{"model": "class-conditioned image flow-matching model", "dataset": "retinal OCT scans (Kermany 2017)", "train_examples": 98430, "image_size": 32, "horizontal_flip": true, "conditioning": "class", "arch": "dit", "objective": "flow_matching", "cond_dim": 192, "targets": ["finding"], "num_classes": 4, "cond_dropout": 0.1, "logit_normal_time": false, "norm": "rmsnorm", "activation": "relu", "mlp_ratio": 4, "head_dim": 32, "fused_qkv": false, "qk_norm": true, "inner_norm": false, "patch_size": [4, 4], "layers": 6, "width": 128, "positions": "learned", "optimizer": "muon", "muon_scale": "match_rms_adamw", "lr": 0.0027, "momentum": 0.95, "nesterov": true, "orthogonalizer": "polar_express", "adamw_lr_other_params": 0.0013, "grad_clip": 3.0, "steps": 18900, "batch_size": 384, "epochs": 73.7, "lr_schedule": "step", "warmup_steps": 940, "weight_decay": 0.07, "adamw_weight_decay_other_params": 0.05}
Rows from block 3, named by matrix and row number. Rows with one number belong to one neuron. Each number is 128 + 24 x the weight over its row's rms, rounded and kept within 0 to 255. All counts start at 0. After the name is the row's rms in percent of the matrix's.
# fc1: MLP up (model.blocks.3.mlp.fc1.weight, 512x128), inputs 0-127
# fc2: MLP down (model.blocks.3.mlp.fc2.weight, 128x512, transposed), outputs 0-127
fc1.175 089 [132 126 110  93 168 152 118 114 114 105  90 147 135 156 110 150 130 134 104 143 140  92 113 151 150  96 120 151 102 140 167 121 119 151 102 122 161 114 110 138 109 131 146 186 121 139 103 150 127 136 109 119 165 130 110 121 170 130 135 102 146 142 121 146  90 179 116 107 103 116 155 122  63 134 140 109 160 128 130 108 117 146 118 141 117 115 146 150  79 134 129 107 168 135 118  98 123  78 164  79 165 111 116 123 121 108 132 107 168 157 124 153 124 147 127 126 153 116 147 133 106 190 128 159 173 101  77 120]
fc1.176 107 [139  96 135  88  86 135 121 121 114 129 119 137  87 120 123 143 115 148 110 126  70 127 113  97 128 151 180 129 111 123 124 160 119 108 139 207  96 132 137 117 155 188 128 109 147  98  69 120  65 166 166 140 116 136 110 154 153  79 118 133 140 116 136 133 130 136 127 131 140 132 148 156 126 109 126 136 101 126 112 110 158 130 123 136 163 164 101 151 106 127 148 151 141 149 106 122 162 123  93 135 165 145  86 137 126 107 100 145 120 123 117 144 151 122 139 161 118 102 124 194 124 152 127 143 106 112 119 113]
fc1.177 078 [127 135 116 146 173 129 104 159 138 147 111 150 110 127 137 126 152 121 146 144 141 153 103 150 152 101 143  83  98  92 102 153 103 139 111 160 126 126 167  99 128 134 133  85 161 104  84 116 123 116 119 163 128 148 116 129 117 180  83  95 113 116  95 127 162 141  90 104 111 100 144 120 131 135 110 146 125 154 123 130 114 151 156 177 115 105 122 100  92 139 156 121 136 110 139 105 122 158 137 129 156 174 112 104 131 113 118 180  92 106 177 160 149 106 108 181 146 126  94 153 100 121 114 100 133 103  90 126]
fc1.178 099 [129 141 122 132 137 124 120 134 214 133 125  36 135 116  77 188 140 119 111 112 133 166  93 123 110 124 117 138 138 116 134 118 176 160 133 144 127  92 117 133  80 132 107 133 133 155 123 153 126 146  57 152 125 123 122 143 164 129 110 130 168 131 123 107 120 120 127  98 144 136  97 104 133 117 135 123  84  93 154 171 111 126 139 107 119 125 181 117 141 188 107 126 130 114 116 146 141 116 117 139  97 112 139 134 144 121 129 132 122 127 111 125 101  86 133 117  99 166 117 124 151 105 117 110 124 146 122 109]
fc1.179 094 [149 123 121 100 140 108 101 144 159 128 147 124 149 112 121 145 160 100 144 126 120 120 104 157 133 154 121  81 139  91 130 163 133 136 151 101  65 120 114 134 111 152  95 109 140 141 172 121 100  86 125 145 135  86 129  96  96 106 151 187 119 116 101 127 117 141 118 104 150 108 114 173 177 132 115 144 152 117 166 136 111 155 101 155 134 137 135 131 129 126 118 184 135 105 130 139 156  92 121 125 172 152 100 188 113 125 125 136 123  81 113 126 105 157 135 157 112 146 156 130 128 108 106 152 175 119 101  94]
fc2.175 086 [142 120 112 115 174 132 121 136 137 128 107 134 134 151 130 148 113 109  78 126 129 112 137 182 120 113  91 130  91 109 142 103 105 174 116 153 143 133 164 134 152 125  94  82 118 141 151 139 153 156 117 141 107 120 109 137  96  98 110 161 146 101 103 152 186 136 130 148 140 129 139 141  51 139 159 111 143 144 136 127 135 158 155 124  90 135 124  94 172 112 151 123 129 145 128 108 101 200 121 160 103 141 103  98 145 132 148 146 133  79 118  97 133 145  90 127 136 135 128 124  94 133 128 131 103 102  95 165]
fc2.176 091 [109 130 115 117 135 129 132  94 118 121  94 139  95 138 137 127 152 136 126 103 131 105 124  82 120 142 173 144 138 129  93  97 135 138 122 176 112 125 126 138 102 157 119 146 111 136 194 120 108  90 130  96  95 141 103 126 115  65 145 148 125 151 113 132  99 135 124 115  84 157 108 149 179 157 131 168 107 124 151 142  80 135 151 138 176  84 159 114 166 125  96  85 134 137 126 164 129 142 135 140 120 124  89 131  99 143 180 120 101 144 134  95 128 130 116 145  93 157 127  88 132 125 107 139 136 141  96 171]
fc2.177 071 [100 118 154 145 149 108 149 125 102 149 160 121  94  89  93 134 155 115 131 149 138 123 131 134 161 135 147 129 132 118 176 141  95 124 126 135 123 152 111 121 103 116 144 150 115 103 156 105 131 138 117 120 114 115 141 133 102 160  85 141 167 116  84 158  91 123 139 116 105 136 137 150 169 107  94 111 134 161 138 103 125 120 149  99 125 148 126 148 169 128  95 186 153 159 127 171 124 127 185 160 114 110 132 120 127 122 138 112  82 144 163 118 182 121 168 147 179 118  93 102 143 150 147 127 144 155  81  91]
fc2.178 094 [ 98 122 145 116 145 173 146 144  61 101 142 184 123 135 112 161 106 154 145  87 143 119 158 113 117 154 135 124 105  87 125 133  97 119 141 132 123  95 138 118 142 135 157 126 156 132 136 141 110 142  97 128 115 140 132 171 101 129 151 132 130 127 120 142 133 153 142 130 124 127 158  81 100 125  99 157 179 118  97 159 157 164 150  74 128 104 167 142 131  89 139 119 132 123 111 125 112 107 187 135 140 162 119 103 132 147 119 130 136 140 164 105  91 202 126 180 128 109 119 136 154 131 115 134 134 158 112 121]
fc2.179 103 [121 145 157 107 166 107 155 119 123 112 153 124 106 122 120 128 138 123 144 182  98 160 132 133 121 172  90 173 101 158 126 139 129  85 130 134  85 143 135 137 167 186 112  44 125 160 111 120 103 137 121 102 169 140 140 149 127  59 125 119 114 135 115 116 143 139 145 120 119 129  86 156 155 121  76 153 117 129  99  93 152 105 127 135 130 117 147 112 163 130 169 135 129 121 126 119 154 100 133 118 134 121 119 136 148 121 103 112 161 174 112 155 131 115 123 165 136 140 129 108 135 138 155 113  80 158 119 136]