Weights of a small class-conditioned image flow-matching model: batches of 384.
Rows from block 3 of a small class-conditioned image flow-matching model, named by matrix and row number. Rows with one number belong to one neuron. Each number is 500 + 25 x the weight over its row's rms, rounded and kept within 0 to 999. All counts start at 0. Numbers have three digits each.
After each neuron's rows are labels from the 100 images, of 14848 (inputs lightly noised), where the neuron reaches its highest value: "strongest on" is what is common among them. Only what is clearly more common there than usual is listed. The data: retinal OCT scans (Kermany 2017).
# fc1: MLP up (model.blocks.3.mlp.fc1.weight, 512x128), inputs 0-127
# fc2: MLP down (model.blocks.3.mlp.fc2.weight, 128x512, transposed), outputs 0-127

fc1.147:533445490493522515507547483492504508433512527500464507460487512487539536476504471483494482495470508519513519504479473524527475572470496464485510524469512485529513512532496518511527510513528517456530440523507494488495460528497482511496487465472500511521496505544506519557529503535502484509519539497471479537517511509519533541496497469472498554496505494490548474464492495512491515483481
fc2.147:502509523526516533497517471529501487498494497485525505480475511538519508510527484464547508472523548523511485498538478542512511529529551511470519486441486466500477453498544514493513443527490534461470506498514501483486478496481491494508478518480553494478478526493506511511490490494491509482502488488468498526514531510478512477490518505464508553530469461438442506529494538511469526491551
strongest on: finding: diabetic macular edema

fc1.393:528498520470520512547491490473489468487509524521513515513519524490520517505467467517494497464530514501467513559463509466515495512549458517541498488493485478494579479473543486488466482516517490493511536485513465490487509493503540499463480485515467518460492510530449500496511472515520529453529549560514513488516488511535491490502485505513490482531490479537496491469499545515551481489480
fc2.393:497508546470565479464518523521497483513517479502521529501505554429495520501492493462462473510450495496539498538496469454505491481474473533497476538504515510512492479519501496498530491529493523491509524484483460577520484494509524506545536488510491502475518521510531505481497488502472501537473520518485499472482449467468509470489479539488521475538477449488527519488479508497495490501507
strongest on: finding: normal

fc1.127:451486454460494521473469503532507503480467469474532473489478549491505517519508509558538501525507500496525505499463478462482503493502486508519582494505450450522545499515522478501462530496480480497494516503512493491479523468563503445479483488491487514507531512510524467513474500470517483506499515524495499472481497450543522506507485499470512519494509488513525438534485486522485510517522
fc2.127:503475483488490509539475521479473503502487492532460475488539444467481500538509522464482523504495491494470491478479503520482509494497506501503505497478464503536494501496492498519534517522430454490476494489467470502475511476542455507476541482483509485516478499477505518500428476491439501491494495469544525503481495552448490549484515485499496492495485503484481480483542540497487474570500
strongest on: finding: choroidal neovascularization

fc1.245:513492491523550451512526461494496508505484469493517452484472504522511483467503488491496459489465482549489497500526515499537505494486537478529472494510511467488525502543498490465456498518533478489519517561482485476513544490538493490482517495538525498506444461568524505567533513513512464521504501527516454480485522481521484496505483526471493536493527506521516528477478511480477518484495
fc2.245:502471489517479499463495515483538501561497487457498471416482457475488481509523488516470485474546502465503502530509495524486512490525485476449516513488507527527521540494525501540504483509488518521520495477532452491540491497512444464473478518512485521501470542468512446484501493521471502504514504455479473465493499499492542505496520514540467470462514501471511496507524470481516526475511
strongest on: finding: normal

fc1.263:493497518484554499486499493520468515533461540476551486500518477510479503541497445492490521517452545519542521515504478516467463530421537455501527544514495526507484519518467517495474501566502524510519492498528497490496497515509495499534536463541479491501495486509540511519544479472521478499526485511506510484473490517503517501491483534454483505501514505461473494503482468483469491516469
fc2.263:510545501535480512512518540551492518517496484503472526495490499493503510469469479552469532546548481521471515525510502538525520484553494471522469490481493489520462564550482506510524478497515488504478451483472498500468530494483471504508508487467511499516497563497502520519521508525528495507488470463516454479498505507466442471522493510500496521476507489528465524487520509521514520549529
strongest on: finding: diabetic macular edema

fc1.283:513480461496553506474506505474515498518496524512505479513500486488501484516517469477494518485528498483473511521500536526518484481488513527545503518489508488488517485495468466487403520536500514550504485480514494486533520509486552523516539530467553442463490467490521524511500476524503508460533465496469471511549520471475533528491484475461491478496487537494553493522492516497495520488472
fc2.283:502478456522485469533482505483504491489494485496509519497455482479490536474532480519482489529589502532488533510496510458487494500484502468496526515525482444492463487495469506524546518511527492544482507499510505496538466493487508483437496512537538480520452532521469532513516501529520539491493463504518522499482494511549474510524502495507455485515468511563530467483530499510496483497493
strongest on: finding: diabetic macular edema

fc1.57:518508451490537467476485492548483497516520480502512497506482489494476486501473480501461503484501482498505503503535442459498468531497522491505548500489513526488506519469496460515469543509520540486503442505548483497532513498484539481496487527482469516484523475498512539487495514462542504525482497511514497562417521468483500482502497474477496507508496499523511449531545446482515474521502
fc2.57:490449510488472536538493519503486483528482510494537502513507504468524506520515480503438509521535518476543529505489496510422496480528511500484547503501501477582500538518510509504510483472485500485506499516493511521487503483501513558492503499487496535532538519493534549485483460486506490502499512495512487509478491471531455529510516514487452495512487476517502467475551493502506544573484
strongest on: finding: choroidal neovascularization

fc1.47:465510480486521535484505491456500528495509482463499499484481515439510546500492482551433492564500528544521472522481468471483508490511471473428492479481478516535500467515490485489485544480513536478527537489513504511485513518524495494505497503471453478460487507520514461497506466528495502441521459519508493464492530521513488518470516514486505525524506532485500509529527496509497465504485
fc2.47:485496479466515489516492481453477520523541513519494532550496495473501580538504455430498481439515520476488486507518547507521492510481538507548482455490495510482519475529489486533512500508504485502553484508515496504480476488529468504531513498533459460506477490475496536527500506483510508494467551515485503502489540498523529517480492533516505496523487519489505493480539440488497478500507
strongest on: finding: choroidal neovascularization

fc1.499:495531543501475446505515475476529507544501487513493534468477513525490507507514466482467465503492485457476495485503496501477546493462484522502528480476492485511501488501538547509522509543508472451492489492530490497455516492503504493509506512482471529510531515532511466504506494507471521506521480518466519509487534513510486496484487403537535507508474519541511455556477459520485467519466
fc2.499:512469483522490487555508509521486498485554524511500474462555497489531545548497473457487516489526513484502507455515544496516474523481492505472496516517511489490531521517482522463518480468513504537473502531496552526487494516505484512492545487516520515501522532458464522504491501495576486494480495476560529499484543491546520534539490490517523540497481488492484492526494537508485495519532
strongest on: finding: diabetic macular edema

fc1.356:508505497500504471505496482480545528505470521524483502485457479509517501488513464462515453489534500454524502503547462502503505505520479507526489514512517506552500542543498514521518484472497499497535528510493491486526513493496515500528476465521549507474488496474554530513486557514476468524488482488532538489491484437522500516487464459502486498492476462536545448490557522514495507491546
fc2.356:502535457527544485523481505518531494489493492500437508491464487516499530508441538532548492501496518524457537511490526504500512508543515492516517517492483515484485508485503550508484490508488483484500494511496527479506497500539476508513500460501495480461431461530452503509486517486509493507473494479434523487532499503516497475513492500467480479521514524492506570521515462517469467559469
strongest on: finding: normal

fc1.277:511453505509494501472487450477481507477516505520446476486514479549494508491499482521468471518486515505503554532507457548559475449468452501531498498536486527489481562506517481512509515484523528501514518475500474483473569520515515504515463493476526494490489478514472467483504532480512523498513528483486530483457475493470513514457514522489471499485513511475505547516491471502503542507514
fc2.277:516541522519500456484496528511518501476539510485493458488500496478506487494496494475493553496477464513511512521501535454550515468486503467493537487517471506435462529480503526507522470498515525497535480477493501550524470486463503491466504499535507496512565499480500484500503493547533500477495476521471483488490541486522470555497497487489452506487530454479509529488496543516521460532467
strongest on: finding: diabetic macular edema

fc1.435:517491532498520469499477502467509464527510492521489491489483472502452486472474505507499510485513455551454502532552514518504529448498498559510441475495507500504519506511536498474474542522494513517481478481534530503499504518503530544522543479562532490523462497494497509499510513460465471524467463481500510505492503498485506482522497537506526483526446446483490525500510489502494459454496
fc2.435:508485509495510519486477497458496518507519497510517495480500445482495485507499504499476491480512506472505511540518470557475554507502499549460457492513495522498521495476520516527516491513546495453504535504474492533546492496515541510531464540446519474503449523481499467496470492521459497510543494481498509497514519531542534513492499548456507506494456435519446498508519498472474498499503
strongest on: finding: normal

fc1.95:487502467518529469541466539523481478475574506509449495452501438475511494481503486537495468522496476521502478525513505496488514479518512519500524517453512527479509491506526471511531488456507550486510520479508515504498452510509502489473498519484498502472514559504470559487511494522520494531467543507562488482534491492517532489535517505502525495514478506502484504495496500505435478466489
fc2.95:512508455495527504496538505491497504451484515489522474489474505516518467477539477492484496523505492485553501520505503517542509522469460513492450474540534471483513519492511496517490459457492490518525502506506496481494490492461492530479525495514489504489465534500520529499548543455534517518527431495466500479497496539463492539483479487532539540502473491465545496531479519503431507494512
strongest on: finding: choroidal neovascularization

fc1.365:496495502528502474478501479501481550487484512533489483532474490522496519523499519476512470511455491470460522497481506485474474532495497554506498533483429457519522487516508517484520474537500513507497480460493491483515486501503515476527496484526470487584503497475514491482477532478522485487518450522516545461518506513486482517539515528499537493551466494524506483544451534552482513498500
fc2.365:505487510539529515452530518488468480480482483456493507514491527550500518522504497518486514521521496538522500475474475515488456503459532517511483514519522526525523573513478487510474468467515469531506514491483557473505467505481527521506517538477470515526483487484534525505522467521512507509495478550533498493539558459520522500483480503528518462506478508488478522479494442524505472538511
strongest on: finding: diabetic macular edema

fc1.253:454493490505499480501455499448497454553500519514478495478470478496449504508515470526488478515490435514470493519484496517472444507468487472494500497487530522514467512488503478472486498500504471469503563473508498519515508572498523527494534510499497522464493464533506474467485522515494504504498506466466485506505412470510521490520494522498477520504541512501503525529471514498493488481459
fc2.253:544515479473516545482491525490478493497516510502528530494574453499484523510491511501497507495495511498486525502552469513480518502508510444475505488495516499502503517557517478443499496501482478501535466516481465487485533495456493522462481482527518527499493509469489505515511475504488512466452505527526518495496449524515518523481472497517525533525462486496494470530478449547513481493578
strongest on: finding: diabetic macular edema

fc1.273:498496444495531568498516507519507561495514514469494484513489488450504496509469512482493491575515521461497525489512468551518516487507548556495513529500466539462502496508516493504492493521483488514486511493543521487535488520499511530489544529526501518549528509517490526495505480520492489435502536490494514473537471486496464484503540450523497522517503478523511510467467506516504478495512
fc2.273:488484473468475531537492502550537506496479510514447539468501511488497502510435504477514503483530528479514496464480512487492485520499474492532534496491522507477502504473463522509498499488483452482516520504455531496482514519491461504537532530470517541462518522490490467490512494503497517546474477534528541496549455539492493514440511542456492525497519463500476468480515505513456503493484
strongest on: finding: normal

fc1.182:467487498492498509486545482499427498477450493457500514497530481511479487501465497541527487527471496502498507482527443541519494503455486519533490514495549516508453501493497492484549495455513507486555518534516503479509495536513483464521499492461514489503507468520484525482517512492475494523535484485492523508578498458538494475489504494501492510522507524482492537516439512491470478464495
fc2.182:520555480510519492511549499469480499459485492501518511512481479464476469489440530543495477494520491483468495511513562501496517539533482489504458527535495498475467533485500523479524492502494500509523468490512466517527479510481505451505517491531475525506489510513498488502478557464479503483470553499479554493534500508496521540491487491457524522484490494464499476508565505452516534489518
strongest on: finding: diabetic macular edema

fc1.260:513544488475509523527508533446466501523506519497478500506489460488518538477436498495485568492484506503477524471515490500464471462524486531493478518529479480516471492513557555524485506516535523496506480483528502465534553476510480551481572455482472487491507513461498512509496499507506471540512488480526464506500503517470497507502528526534503478498499481511519473510477483495522490470497
fc2.260:491528496428500470480522524536478501472487501489533484571536482460499521507481476490499509440498500529478522506483509445520502520511537462507507486480488502543471491487481470496494511486548517513500473495498542468518495506487478524503496521510519441517511462497449482500496517497490509511498464504468525486511506466504494536514474503479508485484471496508555481524547508509552516461549
strongest on: finding: diabetic macular edema

fc1.291:519505472490543498514513516498470477497494523488510472491497513470477498577512523491537478480514493479514529504513520490446513483490503531483490510531511544521492524492546497465506471496473473514521468488479554503491488462528477500514545510463496481507503481488434488496495500518436523533480487501526562478468508471501481557482497511516546505524483494530482507514474509513532542534467
fc2.291:468538480529486534490517501488507461497473496488501541501477474487512528525490481525515480553541507487466535476487445472505546475540490507500494521505497431522514503494494506455477498528510505529499506485462532465465465505507514557465450507494549521486509524470548470483475477522486521492518465506497497492498516500482505460496513511472565492492500533509494510522480538471518475517494
strongest on: finding: normal

fc1.226:508495484466523527450473487537476516503499495500513507509493472455488493508545470466534495523480477489531524462489551504487504466502538486490507468557499474515514513507494458493445528508523534489494466502484494464551498502483495481497502526535482530507515535498538519508517520538537502542472487525553470528483472496508515536471494499515463515477486499444538546473489506501529509484527
fc2.226:492491491497472548507481482500508497471522510519484512546512498518471486492469515452532515492504481455490527479497466503545549513511501482543504432444501493506527526487516505474528523499524502512529510497507504487490522493496490496491487464521457469518465457496453496508502484513500498467510540467533533509508511523511477474519497557479499536517470448497468489515552459488489525504437
strongest on: finding: normal

fc1.19:445525472510528513474562539516467493476517495504500521495524508464514508543459506496493476492480474533499481528472465506518474505551498497529509498479522487507469474494494511466516468510515509500430503506499489474569471489496492510530512508520482500461492564509501512509512548518477501489481492513515512499474484503493504540533476485495493517499460488486487528492422471503498477478562
fc2.19:502481495493477517505478478503473506478506522480517475503519492498497513504477575527470501493512497519522510477527502473495442486434511486514496536525497505518484514490509496494484483551513469466501490504480491505570510504467531501520543486507493496523469473460483475502514535507530493547461525487462519481543475494518490500495422520490523493474457482486495487544462554490508519483460
strongest on: finding: normal